From a checkpoint of a small image classifier.
Model: 2.77M parameters, 64-pixel images, arch vgg, norm batchnorm, activation relu, depths [2, 4, 4], widths [64, 128, 256].
Rows from block 2 of a small image classifier, named by matrix and row number. Each number is 128 + 32 x the weight over its row's rms, rounded and kept within 0 to 255. All counts start at 0. Numbers have three digits each.
After each channel's rows are labels from the 100 images, of 14848, where the channel reaches its highest value: "responds to" is what is common among them; "peak at" is the part of the image that holds the peak. Only what is clearly more common there than usual is listed. The data: capsule endoscopy frames (Kvasir-Capsule). In brackets: how many of the 100.
# conv: 3x3 conv (model.blocks.2.conv.weight, 128x64x3x3, each kernel summed), inputs 0-63

conv.66:159168086138129125128111135125123133129122129133125128127135135131123131255097185132129125143126123188126131129129145128129132128130242130132131122125100126135141145148132132142133177131154151
responds to: finding: pylorus (57)
peak at: middle left (47)

conv.107:150136129132129123136127173119140125127128125130127175068128192132129126127128101133120128132115128129064146061105128129180189128128130130132127123134086128105127128129106000128128128139126128
responds to: finding: pylorus (37)
peak at: middle left (28)

conv.69:128120247124255127133112133124076129120129125150128126123130120105155138131130128082121111123106215144119130127123136232120127129108125124128126137127129159122128113129062130132127128090126128
responds to: finding: pylorus (48)
peak at: middle left (44)

conv.8:123134135176107137083152107122146138101130059131125129109127146127129053137179165127120136128124127070090131135136128135127124125144130154133022128150119129097129138085129128000126158119131079
responds to: finding: foreign body (54)
peak at: bottom right (34)

conv.51:127133128124125104136138127130128127129130129130128128130116127126126127127128124127126138127131125130125128131111126131129128124129129130132127126128129128126127127126141255129129127210130126
responds to: finding: blood fresh (74)
peak at: bottom centre (33)

conv.21:119143134010131132117074093125113175130118123129129105126131184121124133215133125131127098119130136132055129159137129141130133129138102134100124126132068127183112131130110139131131002136150130
responds to: finding: pylorus (54)
peak at: middle left (42)

conv.94:129083125128127125131129128128130121119128128132128128129127125130128128113134137127130129128128126130129127069121111055127123123129160000129129128127130127126104128128139128130128124129124124
responds to: finding: ileocecal valve (82)
peak at: middle left (36)

conv.87:100127112125128120187141182105116114129127255119121120080139079118123160118116132127185130134132128162116182102149122124127119130127138115122170109109126115113115080120122132148110129185094129
responds to: finding: pylorus (35)
peak at: middle left (31)

conv.83:131139114116122119076121083158118114127093129122124103128120130119121124174123126133137126086129105116185131128129137126129137126132145127137123128123151124128133114131114142121129255134111125
responds to: finding: pylorus (39)
peak at: bottom right (37)

conv.43:054137067127108081125136157131155122139151105130054116142113114130127119146168157126109132128133120103169099255104126128116092132119127130129124210094183077168125134128137128120121126128146129
responds to: finding: ileocecal valve (31)
peak at: top right (51)

conv.98:157121122102120144116124193162125122134128255120120132098112135105124129127124135118133127163150128137116191121146127124122121123115129118130128188091114117191092131121128123129127127131123120
responds to: finding: ileocecal valve (47)
peak at: bottom right (28)

conv.19:136255139115130133130129130124133127129113115135127127126137128128129151130127126126133133131126126139123127138134132139134131132255209128130133082120059126085128131138130128131144131132117132
responds to: finding: foreign body (26)
peak at: bottom left (57)

conv.34:167128131125239123125122138115130127122116131127151135125127130123131124125133139138164126133128186128126132126124123128127125123130128127000125121120127125119122125130133128129118128132118121
responds to: finding: pylorus (36)
peak at: middle left (31)

conv.121:055126127083157119088151114128138114125123104127160131127076107122139049128132172129128125122127126077156101127100112136117126129093126127066071125133129128130128066123125125000130127046128130
responds to: finding: ileocecal valve (28)
peak at: centre (38)

conv.60:094108156126197118120136088101136123046118059125128137122086126122128045125142255132129119125094165063141123125114108126097116125124123116126073123124129125113118118080128119097108126105125080
responds to: finding: foreign body (57)
peak at: centre (32)

conv.96:109095129128126130128130131130125139127130057126119125117078134124129126139112129110130129114000126131124117122120133134097127127131069130125126127142126128128126125034123129127126156127125130
responds to: finding: ileocecal valve (54)
peak at: bottom right (39)

conv.50:051136136133000136032137085104141091108131133129101125117126131125075122130126028129122132110126122098127131137130130126125125114134131140145117125131109127051129127129131130075133147126124128
responds to: finding: ileocecal valve (70)
peak at: bottom right (56)

conv.86:112131134169119198059174120112165120119127071121123145115096139133123042154196194124145162126129149105113125133134112121054121127126126127131090131124092121129136158025129127106111176105162127
responds to: finding: foreign body (34); finding: ileocecal valve (32)
peak at: bottom right (34)

conv.72:131087127059127117131123156128052127129129146130128058131128127121127130123123128130132127140135124130123129130126127131124100036125127124000130141132131129128124118128121132129130126117067021
responds to: finding: ileocecal valve (60)
peak at: middle right (68)

conv.111:124124131129099136147125128071109131152149188115131122175136255088129156125107128126128132136148141188103096105139131120079117132128128123131123246116117130135125125124119128130126103139102106
responds to: finding: pylorus (41)
peak at: middle left (36); bottom left (25)

conv.82:125127133131071055130133129133127141129130121129000118127121218121123126127128125159128133127125095126124255131122130125126124133127129126153130127074132129137095129126131128126127127131129127
responds to: finding: ileocecal valve (41)
peak at: top right (27); bottom right (25)

conv.118:102128133062127103124132108139128018127124123128129130133123089127196131255131128130141111103138127119172129130062097130139129127089128128111122145134169136126109105128127121101129133092099127
responds to: finding: pylorus (39)
peak at: middle left (41); bottom left (25)

conv.17:151143086118132129132111129067127104139063146137153125127123255121129129105126130127064124176152123131000105185129128133130138127134134136123131129133084131123122115126119133152131151138101106
responds to: finding: ileocecal valve (27)
peak at: bottom right (38)

conv.39:125132132129117132128126129124127134051132137132125130000134187134131129128131017241127128130130129121128145131136127130131170134130135130211129127139128129128133127130133127124130129127130130
responds to: finding: ileocecal valve (35)
peak at: bottom right (31)

conv.1:091137121151095141077203126120123138143107138130127129054136071129129143044156125107223134138135130121209139144104133138129133135135136137132127142146149133228130122126126130133125111128212128
responds to: finding: pylorus (50)
peak at: middle left (39)

conv.31:112250130121145132127131120124127130128130133192165127128129127116175129135126139124141098121127129130151127129126129130127127127128255130128129128130126127125133113131120128129131131128129129
responds to: finding: pylorus (27); finding: foreign body (25)
peak at: middle left (30); bottom left (26)

conv.18:039133219129117120120155241111128111139124141115123118135176121058128140118126129121102131170136122149132123110132004116109127123119129124131157154127125145113143090095131124089114126130128099
responds to: finding: pylorus (38)
peak at: middle left (34)

conv.29:074108130096126125106131073120149122123124125127198111125087098121154102127131233131122130125119177124160073122113104131043123093187125107113094132124129125121126048103113130118107126125171052
responds to: finding: ileocecal valve (36); finding: foreign body (33)
peak at: bottom left (43)

conv.7:240133043146255126143117141130127149142129127185192168130129129130153135130121135125117128133130169163136129111125198182131128131124148128127127136132131147128135146130126121124129130124130153
responds to: finding: pylorus (46)
peak at: middle left (31)

conv.58:165131109131138146126131159107160155128176096000130154095133124173124145131096170121155199130096139124126126104119129133135133132145132066131139083128129028123098189139143133139132129144130122
responds to: finding: angiectasia (33); finding: blood fresh (32)
peak at: bottom right (26)

conv.48:154109122125126123136000124160118175132146078134127170119076128125130128127189169080109089128068136127132124127125133127129122131100130067125128076125131081130123162122197129132131123117135134
responds to: finding: ulcer (38)
peak at: top centre (28)

conv.38:130140121132129134161126148134129132231130135168129137151138132132132000132137125129126132186139132129120130144133142130169129130101127133131091158127087179129141129133128114029129131038132130
responds to: finding: pylorus (30)
peak at: middle left (36)

conv.56:099111132068117125131133110128075163128174022126131092121057129126117114135097127127089132117124091106059115224124081143102113119202129136123119114128205126131134110126136137121100121128103117
responds to: finding: ileocecal valve (47)
peak at: bottom right (85)

conv.61:128129133133131127128119127126097136130128104144130125008111128104160127123121143122118016100117071133137131118127128143114134129163118139160131102114128126074128035025137164130126132175127120
responds to: finding: blood fresh (35); finding: ileocecal valve (26)
peak at: top right (28)

conv.22:123119133126131122092233127143159128121122130124125125124124131126115130132255132133115136125255128128128131133118130128103128133127129127186130124117126126127133128129138130124142130128132131
responds to: finding: ileocecal valve (39)
peak at: bottom right (31)

conv.113:112097128114066163126147117129121128128138094120064122086123131127130125129123129013140125124000123118129127156128128127122108136133125132127126129132130130139128126061123128126128151127128135
responds to: finding: ileocecal valve (70)
peak at: bottom right (72)

conv.95:058108129114146122090143048132134091116163121131126120124123127125127115131193129129131126108123125115137129136112120128127121161057131098059127118128138126127135065129135116088129129000158130
responds to: finding: reduced mucosal view (32); finding: ileocecal valve (26)
peak at: centre (34)

conv.62:151129130101120120129081104177141123129123114187135175077088070114041147118194154091137075141128122124185138139133131087126122132103125099131135000125137106114117127129173141137133126127128129
responds to: finding: ulcer (45)
peak at: top right (29)

conv.20:132097076125128086131127128148128108133143131107130112132132130022113128141124129131127135132135174129133130131000131114132129130099034127100126171124188130143125132131080152125127066098126137
responds to: finding: pylorus (60)
peak at: middle left (50)

conv.55:133127114119134120142118143124110127252179066131114138128116135092135128184145131126115171107110178211114129020081129125124125118124131080125129126119122130116102210117115128129125121128150125
responds to: finding: pylorus (41)
peak at: middle left (40)

conv.10:105123110122129158097123132206096115121150111124123121137127118148135122249080146127131127089124156125126124116132123120118135127126126091127122127186179122119146115128128133122126159128255126
responds to: finding: pylorus (35)
peak at: middle left (38)