Weights of a small image classifier: adamw at rate 0.0017, held-out accuracy 99%.
Rows from block 7 of a small image classifier, named by matrix and row number. Each number is 128 + 24 x the weight over its row's rms, rounded and kept within 0 to 255. All counts start at 0. Numbers have three digits each.
After each channel's rows are labels from the 100 images, of 14848, where the channel reaches its highest value: "colour at peak" is the nearest of a few named colours to the mean colour under the peak; "responds to" is what is common among them. Only what is clearly more common there than usual is listed. The data: capsule endoscopy frames (Kvasir-Capsule).
# conv: 3x3 conv (model.blocks.7.conv.weight, 256x256x3x3, each kernel summed), inputs 128-255

conv.25:128159201128124255129056128133171130123124122125121113130127127124134183132129129132128121128160128129107157146129130128101124129131126126130144130125129129131128132128125072128082129136046134129127189128131126129135122102128130133126124132129126161124131183129128142128130085123128169133130128132127132152139094128120130129105133132130129123106128129179123127130112126130086131102133
colour at peak: black
responds to: finding: pylorus

conv.109:128143096126106128129125125135103128123092131129133125128130127129102130123133136134130132127024130130119128125127130127129126119163108128080114124130134210123128128134126129137134130158129136129128126122083131131129125000129129117094083044135126127127126237124097131115142129122133132175130130130127130130130126133127130103129070089128137130127131130122125129127087134130130107129164
colour at peak: grey
responds to: finding: ulcer; finding: pylorus

conv.187:125132124131127127115131138128127131124255128126189127126128129131129128100125103134131032128131129123130105066128117100128120133129126128130125129127145119137128157130127128128129130126129121139135114129127124130128086131128128120132130129124142133150126126130130127140134137128129113127120153128132149128138132124147133126152134129129130125138127129131134130129133130130127127065127
colour at peak: grey
responds to: finding: pylorus

conv.201:128126129139195126142141133120128116100108129125125126127128129162129124129139125135129127129140130128142132175126132128128127125127126131128129128129127127125126132134129195127130125127127127129217140122255129127129128132147118127127131124131129133122128109126134127133127130132129128133127128128129127127128129130130127145151119152127255112139130128128127127125127127125124124132125
colour at peak: grey
responds to: finding: angiectasia

conv.121:138134131130128089215131129129130135128129124134128126131036127137124129164163114139133129127121129130088133128128136131133148115134124138130122116133133128155133128047116124125131134136142127130130128126135133127130123136127130131141133141122133129100131149127203136128132130129129148133129121151108098213147127129131129144130092125123194122129132135124132123100151131132137126128145
colour at peak: grey
responds to: finding: ulcer; finding: foreign body

conv.148:127125090122043154129126126053123072130131126132137131128123126127131128129130134127127096118086127131129129118127129155127124136130145171125130124123136143122126143034147130132134125130132127121127143128021083122134126123124129079160131128129173121133129132127109125124114131127126085132133130135111129175126122182129109132128132126112129131129128126130129127124131241126127125126125
colour at peak: black
responds to: finding: pylorus

conv.101:128116119125122140133152125128130099120130128138129128127094133126128128129132128136129131124130126129109127122126131226127128140130123255131131126128131132131124238128167129125183130134133126157130188127113126127130125123125127093140091129158137130137128137151127130141129126129128128131137127137127134197128127130125129123121109126087131140117128068127127127128114192127154120130172
colour at peak: black
responds to: finding: pylorus; finding: foreign body

conv.181:126126128127129128085126120139128129135127131129158131126127132128060129128126128131117136127016126128133127102111128119135116131132130130129125175131255020177130128125131126126129130113127096132126125131127127128122121128127126129107067139110120128119129127133128142127142147127128143120121123128145126131125128197129130125129127118133121129135067122125098135126189130131164156131124
colour at peak: orange
responds to: finding: ileocecal valve; finding: reduced mucosal view

conv.6:148116125099128129128125073127131131121129131128131126128125130102120130128128126131128127129100129126127153130126131130128163094128135127129127128131128114131128125124129107149128127255083062128159128083091163097128130069129123122138127129128116133129128138128129131116114129129128077255128122125129126128129133129127124125126128074129122128128127142130140125128126129133128106099128
colour at peak: orange
responds to: finding: foreign body

conv.132:128113127129126079127129129123051105122126130128135086127105134128126127102126097127160124130160128125128125175104140128126125120127127131104127130136127127130049127124127123130131129109112116111128129138121128128107128122133118127128127160147136128130057124133143110130128130155127128013024077121133128130129119129139130128149125154128123107138133122128128128009123130113130129129126
colour at peak: orange
responds to: finding: reduced mucosal view

conv.125:128128125104110130125119123101019129125111126126135124157125133124124129134127129113065100128024128132148133088127123129128188117125128129116134129129144129113131129126143124144121125151129113056126121115128139129129129129122128129146127096152123112127138129057126128133132157131129129131129123162124130122124130129133077130243128073132130129131128133089113125125127119127123128103117
colour at peak: grey
responds to: finding: angiectasia

conv.245:127129127121126137130130122128108127125124128129131126197127129130129124126131129129129125137073128144118126127128129129119128127190129128130120128130128143118133129128129125255119127127125128126126123122119128128149127127132124139126128129142124121129127128116128131128162112129129130128130129127121123129124128128130131128129130129128136126128129112107124134124127130128129126129129
colour at peak: grey
responds to: finding: pylorus

conv.207:087134123129128160126126131131128157129148130129131129131121000128135129130083130126127130128133130145131121126128122127129126135130125126127129122126131126128128128127130129129133126133136255129091098113129127116128125129125133133129130123138132127125130036126129115127129121131131126129128161124127138129129130127091145115093132127122128224110116126128143135128129128127114128128134
colour at peak: pink; grey
responds to: finding: pylorus

conv.199:133129127128116056128146125168115129177109130089133129151128130129127123128129153130128130128133129130123124000127129128130130121128126128079130129128129116130134126128057123130130131128128125128134128130128130127118128118133126126000121129138127087124128136130132130137163129130127129129094127129133117128126124147130136128130125084132128120128125128114127134129123129137102128120134
colour at peak: orange
responds to: finding: ileocecal valve

conv.194:127129132129124130095133128067129124120123125131127129128129123130058127128124121132159129113143126123131127125107098101086141121129143129117131108132123125125124129130162129123128125126128127133034118129096133050130126133026106132129128129176145121128127128123094131129125118127130068126118249126126099156130117131118205109125108122128128022132126127124126123128125119128128131126155
colour at peak: pink
responds to: finding: pylorus; finding: lymphangiectasia

conv.213:086126130155063123127133133066111127127128143119127102090112132129127121129124130127130124106129093121130126129128130127131132142132119089156133132129130130128126108108130133115127142136138124128124145134126119127134125126166182128121119255102128126127130115128128133126130120130129128128125129129126129159128126125121093128126122134127130168130113142126109127128121131141127127126131
colour at peak: grey
responds to: finding: reduced mucosal view

conv.137:127127124121133122131127118157176081127128116132123127127123130124163129130117127126128249145133127129176129136129094134085125152131171112129124132126153228104128125127125059127126131129123123117128098130092128129122132127025094123131131124134125128129129132139133129127129141132123127131127136197156125128109093064132052129211125091130131087128131095129130128091134128123128135127127
colour at peak: black
responds to: finding: angiectasia; finding: ulcer

conv.248:128106120130122100129127129127118128128128129138113122112127128122126129129129129126129120127130128128127127204129131128132128126255128150122108126140128128126125131128130129127128129128129129127127130137127128128128127127127129124128128126132141130127129133130121128097255130132123123129128130122132130139128128131135128130135128126117118117126142125128128127132127128128131117131157
colour at peak: orange
responds to: finding: ileocecal valve; finding: foreign body

conv.138:134127126128131127127149117131108130129128129126130134122129121130126106128137124130127118127104134139129085080127127031077109130131136124127127131127130129108130121131108127104132126128130104128128124129129078126106128130141124126149131133128109120109131133122126135128135145129125131127127129130104129129129127126131134129130122126128128129135129128122130135133129130131129127127127
colour at peak: orange
responds to: finding: ileocecal valve

conv.99:128126125157128043132127147152128131128125129127127127189126113064120129128125129129124127127141128119138096121128126169088129130127124100142124128126127130081065133127129134129127130130219126131129176128128130135048111126141125126128127120159124128121128130118132128129132127129128130131118130129126126126120127121165168123125127091130126129125132132129128129126127130130128126255136
colour at peak: orange
responds to: finding: ulcer

conv.110:129126118121133084128119135122130128128127130131128128127128133255135130128129127130126128131164128130120131131128128128117129135088127121128126125128035129159131128129089129133129126125128128084110127127127131128129131128125125127128134128112128127108131129129130128115118119128126128126130113137122088137128129125097184078101130134126127130081128087129128129097132127128127126133124
colour at peak: grey
responds to: finding: ileocecal valve

conv.174:124123114124132123127129115126134128127135126122171187080129119129129120126128130125130128130130128122148123128132126128128123131047128125129126125125115144130126131128122221127135136128182125127126130126128104126129123127128131106108103127128141116130128137128128120123117131128128132171125143132127125128126128127127110132124164150130128132132135126130108121128171123123121126157127
colour at peak: black
responds to: finding: ileocecal valve

conv.232:129128127127129131017127148130126128112124127127131144125082127135128138127128132132102132127128127127133127127129124127125125128124128126137135126126128160128129129117133080128125127126129131134123126127124128198124127127111126127128128125130127134127128129121127129128127138128130078123219129163130128124109129127129093119163127129126128126127125107128127129127240126129127102129125
colour at peak: black; pink
responds to: finding: pylorus; finding: angiectasia

conv.28:128128128121128142128128127130025125126125124107129131161127127129129111128131202127127096130049173109127126129129106128126128127130128089132098128099121127093128125128126127255128128127130128125122130124128129129171127109199129128126127126130130094127127128077128127125130130134131130127128129126073056128096130127130132092127061126128136123131095127126123125126116129101090098076160
colour at peak: grey
responds to: finding: pylorus

conv.230:125111129124129128128158167127127124126121111138111165128122127131137120081171129129102124128128126128128120160128127094114133126127130119134125129118129129121130127130123114128130091128133130126110129068102122129127125128130127129113128160117174131137119131128127129106129133128130086073131124145128127128095022129129110084156127160131126082137124057128094129124133127126142071220106
colour at peak: black
responds to: finding: erosion

conv.235:129129129127127128128129126127117127068087102130140115128129106128125124128130126129126127085134096129145130127119129105126129063127125128098157119128124130134117128128126129127130098128128127128128129124127131000147128128139153127125118156127132127123128120124103127128127177128105126129128095129118128127080124131144136124126126127105133128125099129121127052021127128128125129112128
colour at peak: orange
responds to: finding: angiectasia; finding: lymphangiectasia

conv.115:127128128130130128119153125131126133126128128128131129086129125127127122125135127128125122140117129129130126000127127071063109129129138128129127131127127127125128127129126132126129126129129092129127123129121070093118127129131127123145145130095073125129127129128163131127128129126128130126128128127064128125129126129130132132130129095126106137134124125085130129129127122129131124089127
colour at peak: orange
responds to: finding: ileocecal valve

conv.49:126073130128123130107127131073126123125124166127124128126033130118125148125125118126127122129127127093118126119076128128126133113093172122127134131129126133124133066126132128130128128127129116150091128126127177126128128119122130123085128133140132128122120130124132128186090126128106067127018125129102124129127127130129140129130122154118132113126127127133104038125108128126127157126117
colour at peak: grey
responds to: finding: ulcer

conv.161:130129128130111128000133131086112118143135131128151119126130127141127130140131128128176118122128133118129102128130146115127126130128149129126135125136047121132128131122137129090127103091131126109130127122118128088132129127130128125070129137128133126142129129131129115127134127140129059098120162108126128127255141133120129131130128128130127157127128146124129128128126126129128120126130
colour at peak: black
responds to: finding: pylorus

conv.104:127122122131129125127124131137129128129123129123129129125128129128148130126125059000123216130120127126185135133128125132126129130127126129129125127139156128140130128126129106129022117127118128126221121123127130132129175121131094127127122127084125132127127126135154120114154130126129127135125129126143140129100129081131104086116145132123126124129127117134127128054122127044127125128107
colour at peak: black
responds to: finding: ileocecal valve

conv.151:131129126128143128133135129130127127124125133129127128132125133129127131136135128129131126127118133130117121097124128132129127128126199120124121131101131106130134110126090128142130133126126092126130120120121131126117063125125122128167216128123079116091130118130127129188129141135129131123121129128088128128127126126129140132129080122128125107148134154120133128127101122124131205128126
colour at peak: orange
responds to: finding: ileocecal valve; finding: ulcer

conv.246:099127227127128092128127134126037116129110130016128127128127130130104080127127127129112120128129129126127129131127143127131131129126126121127129129129128129123128109128125176128130127154124024132152133130128131128127131109130127126127095130131124126057130128126128128131128150135046130144124127127124127130098128132182126131145115132130133123133126124122131088127101129127091124126128
colour at peak: orange
responds to: finding: angiectasia

conv.183:119144133127127132187169123121129110128156140130133131122129126122124132130158142128124125120098030124122150119192143126128129130124110128207132131131108111132112127127100131128132138138132127112132155117170133104140127123210137128111125134111130164128131084125127133130127122143127134135121129123127128130139148137129164139128103089130134131119124144131093071050128133133117131126130
colour at peak: orange
responds to: finding: lymphangiectasia; finding: reduced mucosal view

conv.195:129128130128128175117123130108126116102252128125133131129125126138109127107108158125127091127113128134132126124114116125125131149130101129128143128130122128123126170128135105129129124130118132132127131140126127128131126129130179095127128131195131117124124055126121131124124143129131094125131215128066127145127112130156086142135194129131142149139150115125121128121120170128122078108128
colour at peak: pink
responds to: finding: pylorus

conv.188:095129131125132128125130111083127126127128126121142130103128125124128078128129130132117127129127120132125124048129114123129129156132126128163120128123126127083130128130128141128130128127131129129126129131130102124158129128193127126125129127145097128128130126125128097126130102124125133127125164129125117127128129128120135124100130086126128127128120136128128126100125107125126124026151
colour at peak: pink; grey
responds to: finding: pylorus; finding: lymphangiectasia

conv.30:129127215147131125133129169132129113123048072123127117129129122127128090130129129127129127131135129097129129156129153102132128124129126127098127126126135106139121117128131126128126118129127082129127156127131127129127134127194127124127093119128126125093131129119132130126136138130127136128089110125102128127130128108138170117136126143125128126131130104119131113133128128119121124126127
colour at peak: orange
responds to: finding: ulcer

conv.212:126148105131134122123109128034117129128166127131125176157140117008112129130123127126123072128137129130125132121128117129127092108131140128122115127133141129128129122130128134138133129252131109133129051125126135042159130131112143091123131128131121096131127164096129122130128114139130128190129126128124107190129115129130134093121124086126128130127106123128163126126131119113127130135153
colour at peak: orange
responds to: finding: foreign body

conv.80:124129134127129128128128127133127121131127128127126129122133126126130123133127130135125127129086121129131128146129128129122126131127131127133131129128132129129106114081124128123128130126133132120126131127129129123124132129081128119157180128131134144125130137123127128129129129131135129128145136129126126134128135255126127129129128116130132134124126128124135128127127203189129129127118
colour at peak: black
responds to: finding: ileocecal valve

conv.29:129128129139129125128132127129099128127017128090137127129128125124097126127132130127107128129129129109127153175128130127127146127134129126112130129111128050128126117130128128128128127128127128129128129127099137129133134128198128126129077127125123042089127129105111131127129138133127129127128128124131127133096125078138131113128116142115127126132117126030128113127095129085083128126128
colour at peak: orange
responds to: finding: ulcer; finding: pylorus

conv.81:128125124128128136103123208121118091129129109132126128129131119074064126126097127126057127128161128121126092123130113127083129109121132097126128116127171139114033129128125119130128133131126129131136128133129146128130089136122113067129122127144131108109126141053102123122124198129129123133125128146129127117132128133193157125134127125129121132123064129133115126127153031128126127121123
colour at peak: orange
responds to: finding: angiectasia; finding: ulcer

conv.163:127112130127120126129165127129127129123125125119023127127132116125121108129129126128123044119121127129155125125127133119128066117126126127126103124126127130106128129129090120130125124130126104122129163121080127127129116122191082131156127126128138127129129000130128128119128144127128128137119128083122127114129128119153128127134122096128124105128117128129129131115107114130127126124131
colour at peak: orange
responds to: finding: reduced mucosal view

conv.4:125128132178131128142127128129087091113125126132121132124131127125112126122131118137135135122130115125126124128131134125128126127125162127126128129129109127124118086134124129128089127128131124127128130135129128128129128122139126146121132127131131115104114122129128128195129135128126172127131126114128108127126128132148061131128153140134079127139131130122129141121125130129138121170127
colour at peak: orange
responds to: finding: angiectasia

conv.141:130126128126131133127182128126129106138128128116141129123128129255218126129127134132126095128138069111129130130125121128064098131126127127131126128128076129132130129128068125106128127127128067122124123145122129128128131128134124125124134126122104128128131130128126130120129138127128129129150129127126129127129129130130146130131169145131128128127131127129128151104126127129123118127126
colour at peak: black; grey
responds to: finding: pylorus; finding: ileocecal valve

conv.41:129089006124129129129127122128104154128125102126130129128128127130132128126129255127128124157107129123131130132129103128126130132127129062129129128054127128120128128129129130129128127128128136118129131128128129129133128128201125127128129128130130080158129127128129127127125120128127125106239129127080131126121129127126128121087099129127134116114089121130128125129124128122094049086128
colour at peak: grey
responds to: finding: pylorus

conv.166:144121095123128129131124131110076228127131133129129133132126129126081127124132134128128129137133210129121179143127053134132155117127107127128129128073077134131129126127131119130130087125128135122190117124128131191134128126128125129129127128135128031126130125132124126130125131109136127118255124126095135128119154129124124124036127128121128126142129128135128102148129131130130076075125
colour at peak: pink
responds to: finding: pylorus; finding: foreign body

conv.92:135128131127113126144131128127127127103128109130128125086125131128134128127186106128127127108136131127118144125132133121125130130071105122093133127130131128172128128081127120129126109127125127120125236116094123130129127087125132131124089132131129129132114130136130129113049125125125084128128146126132131149126069071133128124133127129030130067127127144127090123130116247125141129127127
colour at peak: grey
responds to: finding: pylorus; finding: foreign body

conv.79:129115060124026133123129132128123130093125126128136128136114127129128127146127138143126125127131129102123129076106116127116145130128124172129120124126124128128130156127128131136131128134146129122138125124128128093146112128157116121140128126223134099127131102128112126123130133128127126128121162114122129185128096133128131124092127125128130125129127122125120128126130125126127113128255
colour at peak: pink
responds to: finding: pylorus

conv.223:126127136210127124129135174133124126119057130128164117129130121132121088129126124126094128129112127087130128129128161092128150127128123128068128129131128124149124127129128127128129125128126128127128205127128128126096129124177126128126118150128128125126129127131129129129130164129129129121116126124122126128127103096133165116134128255110124125208124104111116130127097129128131129133126
colour at peak: orange
responds to: finding: ulcer; finding: foreign body

conv.250:129139131129129159131100128130138121127137141141142128126119158129130127127130117128127126127142127128130128132127148124128128166129109128119130130129127126165128129129129138128131126134127131130133158127128128128128134132132137128129128126125130133164126110255127133131125125127126127137095226130128130128130130130124130129107117128126128128127125128127120129123129131129128130128175
colour at peak: grey; pink
responds to: finding: pylorus

conv.152:129090103126128128128143126128122129131102125124124130128132126130133127035129227128129115141126129121134128135129122127126128131127128073130128128051112128115141149152123127129129110128127127117128129128126129193135128127136122128128129126127130084175128128118128115126111134128127114119255129127106134125126130126127127124128089130126132119126100126131129125127126117126088096123122
colour at peak: black; pink
responds to: finding: pylorus

conv.124:095126128130128107124255122128128127129134126119135129132144115130128098127129128124128157127094128060129127127130125166127112129128135105128128116126125127130129141137130134129113121127129088130126127177127121199155131127153127098129128130133126112125145128059125131126128133128111127127143129126170128128129109101141099124131052086151128128127124125129003128096125127126097125120129
colour at peak: grey
responds to: finding: pylorus

conv.172:131118128131133133128132140127132133124127127131127128129098130135131130128207126133128138125127130128132130129111135110132128128130132125129127129128131128122127127119134064123129129130136128129129143113065123128087134128105127125142140127107255128129129184141128128132129136125132131128129127152127128128129135127139132130134124128138124114146127124124127130128133126126130083148125
colour at peak: grey
responds to: finding: ulcer

conv.143:043126127129129117126128124126129126129129130116138105085129129129126130125127123133128126129174128039100130127123148119120130128114124130127125124110139121125188128138048130096127092102138055127131134125121118129128129127129126129154141127127054126128125130129127116120124126027125127123161128127117130126128128062128154110125128125109124112118120129130129129089123129049111127129128
colour at peak: black
responds to: finding: lymphangiectasia; finding: pylorus

conv.0:128127127119127131126128060129107128133124127126125158129129123131128124129128130128128125131128128130131126127124127109128128125126126133128129131127142129088128125130163130128110125174181129126131140128127122130127126248133128131131098160128128077125129127127131133033128125128127129197136109255127128129129111129132120057132157128130129131111058123126113129127161129130126028136134
colour at peak: orange; grey
responds to: finding: ileocecal valve

conv.102:128147130127130131128121059126126125120135126129115197125128075127131123127128126150128138126190125140110114128129129103129128124128130121127122136077128109141124091130123131128126128128130126123064111200146126127129123133084136145128125131134130126113129129116133135129128061124119145127128088128160126130127126123108206093125128125128128058057128105115128129129129130126125136132125
colour at peak: orange
responds to: finding: lymphangiectasia

conv.35:127126137127129129128129133129152108108130146115135128104137126140130126134127055129127162128133128127135128122128129111128129130123109129128137127033155116160129128199127135128125126129138068127132127141128125132134134138103130129136129094122082127122148132142121129127127170101128127133128225129128129120128128000132129127131123108130137124136126127128127131095112129128120143134128
colour at peak: grey; pink
responds to: finding: pylorus

conv.119:133129122131131095128129140129127129159130129126126141146132128102122129128128164130114097137119130118128127123130126153127130128127129127130128130127255133133111125130129127130145132128128128165133125127131127130124094129150122124119110128127128122127128129129129129136128131129129129128129133128130128130130128130130130128129083127142129127130091128128131130127184129128129191125125
colour at peak: orange
responds to: finding: ileocecal valve

conv.50:128080130127181128131126128123140126124130128128122150132134121122127124131188123127128138121108129130126124129128147113132014129132122125130128136122129127101159125142133130131128126125202070135128129108130126127130125127136129132135130135083129128128131253126121126115137117112120162133126129255127129124125158125130136125129130120131125124127134118125135085126128126124128116134101
colour at peak: grey
responds to: finding: ulcer

conv.40:130134129127021133129131127141127127165129128128132126131129129127120129127128138129128129129126126130122127128130139128132129130130125103154129128115136127135126118130121117129125255131131130129091134129091128126126146135149131107131127221124123148130128128127129130131131125127126051130128128131211127127132128129122077111126131126129128113127121146128130133131138133135129054137129
colour at peak: black
responds to: finding: reduced mucosal view

conv.8:132126128124128133131127125099139130132132125124223130094129125131128126131140140129129065128170081106080083126137129097085137137034191127120128123072121129122152159129126128128254127136129129116106128135128125127170134128046132111126125126139133123128140127124112126123125059127128129128136134128093130123108125125105131118126127129115134041117130125127127106130123122127105122128125
colour at peak: grey
responds to: finding: pylorus; finding: lymphangiectasia

conv.128:127105126125131119124114131117125109128128136126129126127109141129131121128137130089130128127127129128132130132122123155130132134126128144134061131133131128127161126114132112128131126127149126101107121124129129130139128099119126128074130130126128127123126143128128131127021131130138126130130128245108119129144131144131129128134064091118210128129115126132079123078099129099126129124127
colour at peak: grey
responds to: finding: ulcer

conv.54:128120138129129128129123153128128129126130129124130127124127143129106127130129126129129135125128128119129128140127173124140117129128121127128128128111127124129104125131116128128127121132129127128128129132130126132140127130098128128130136114122127128126128116137104127130128134129127134131130127128126129128128153126129129117128065106129129102136126115128120127128108127127126138127206
colour at peak: grey
responds to: finding: pylorus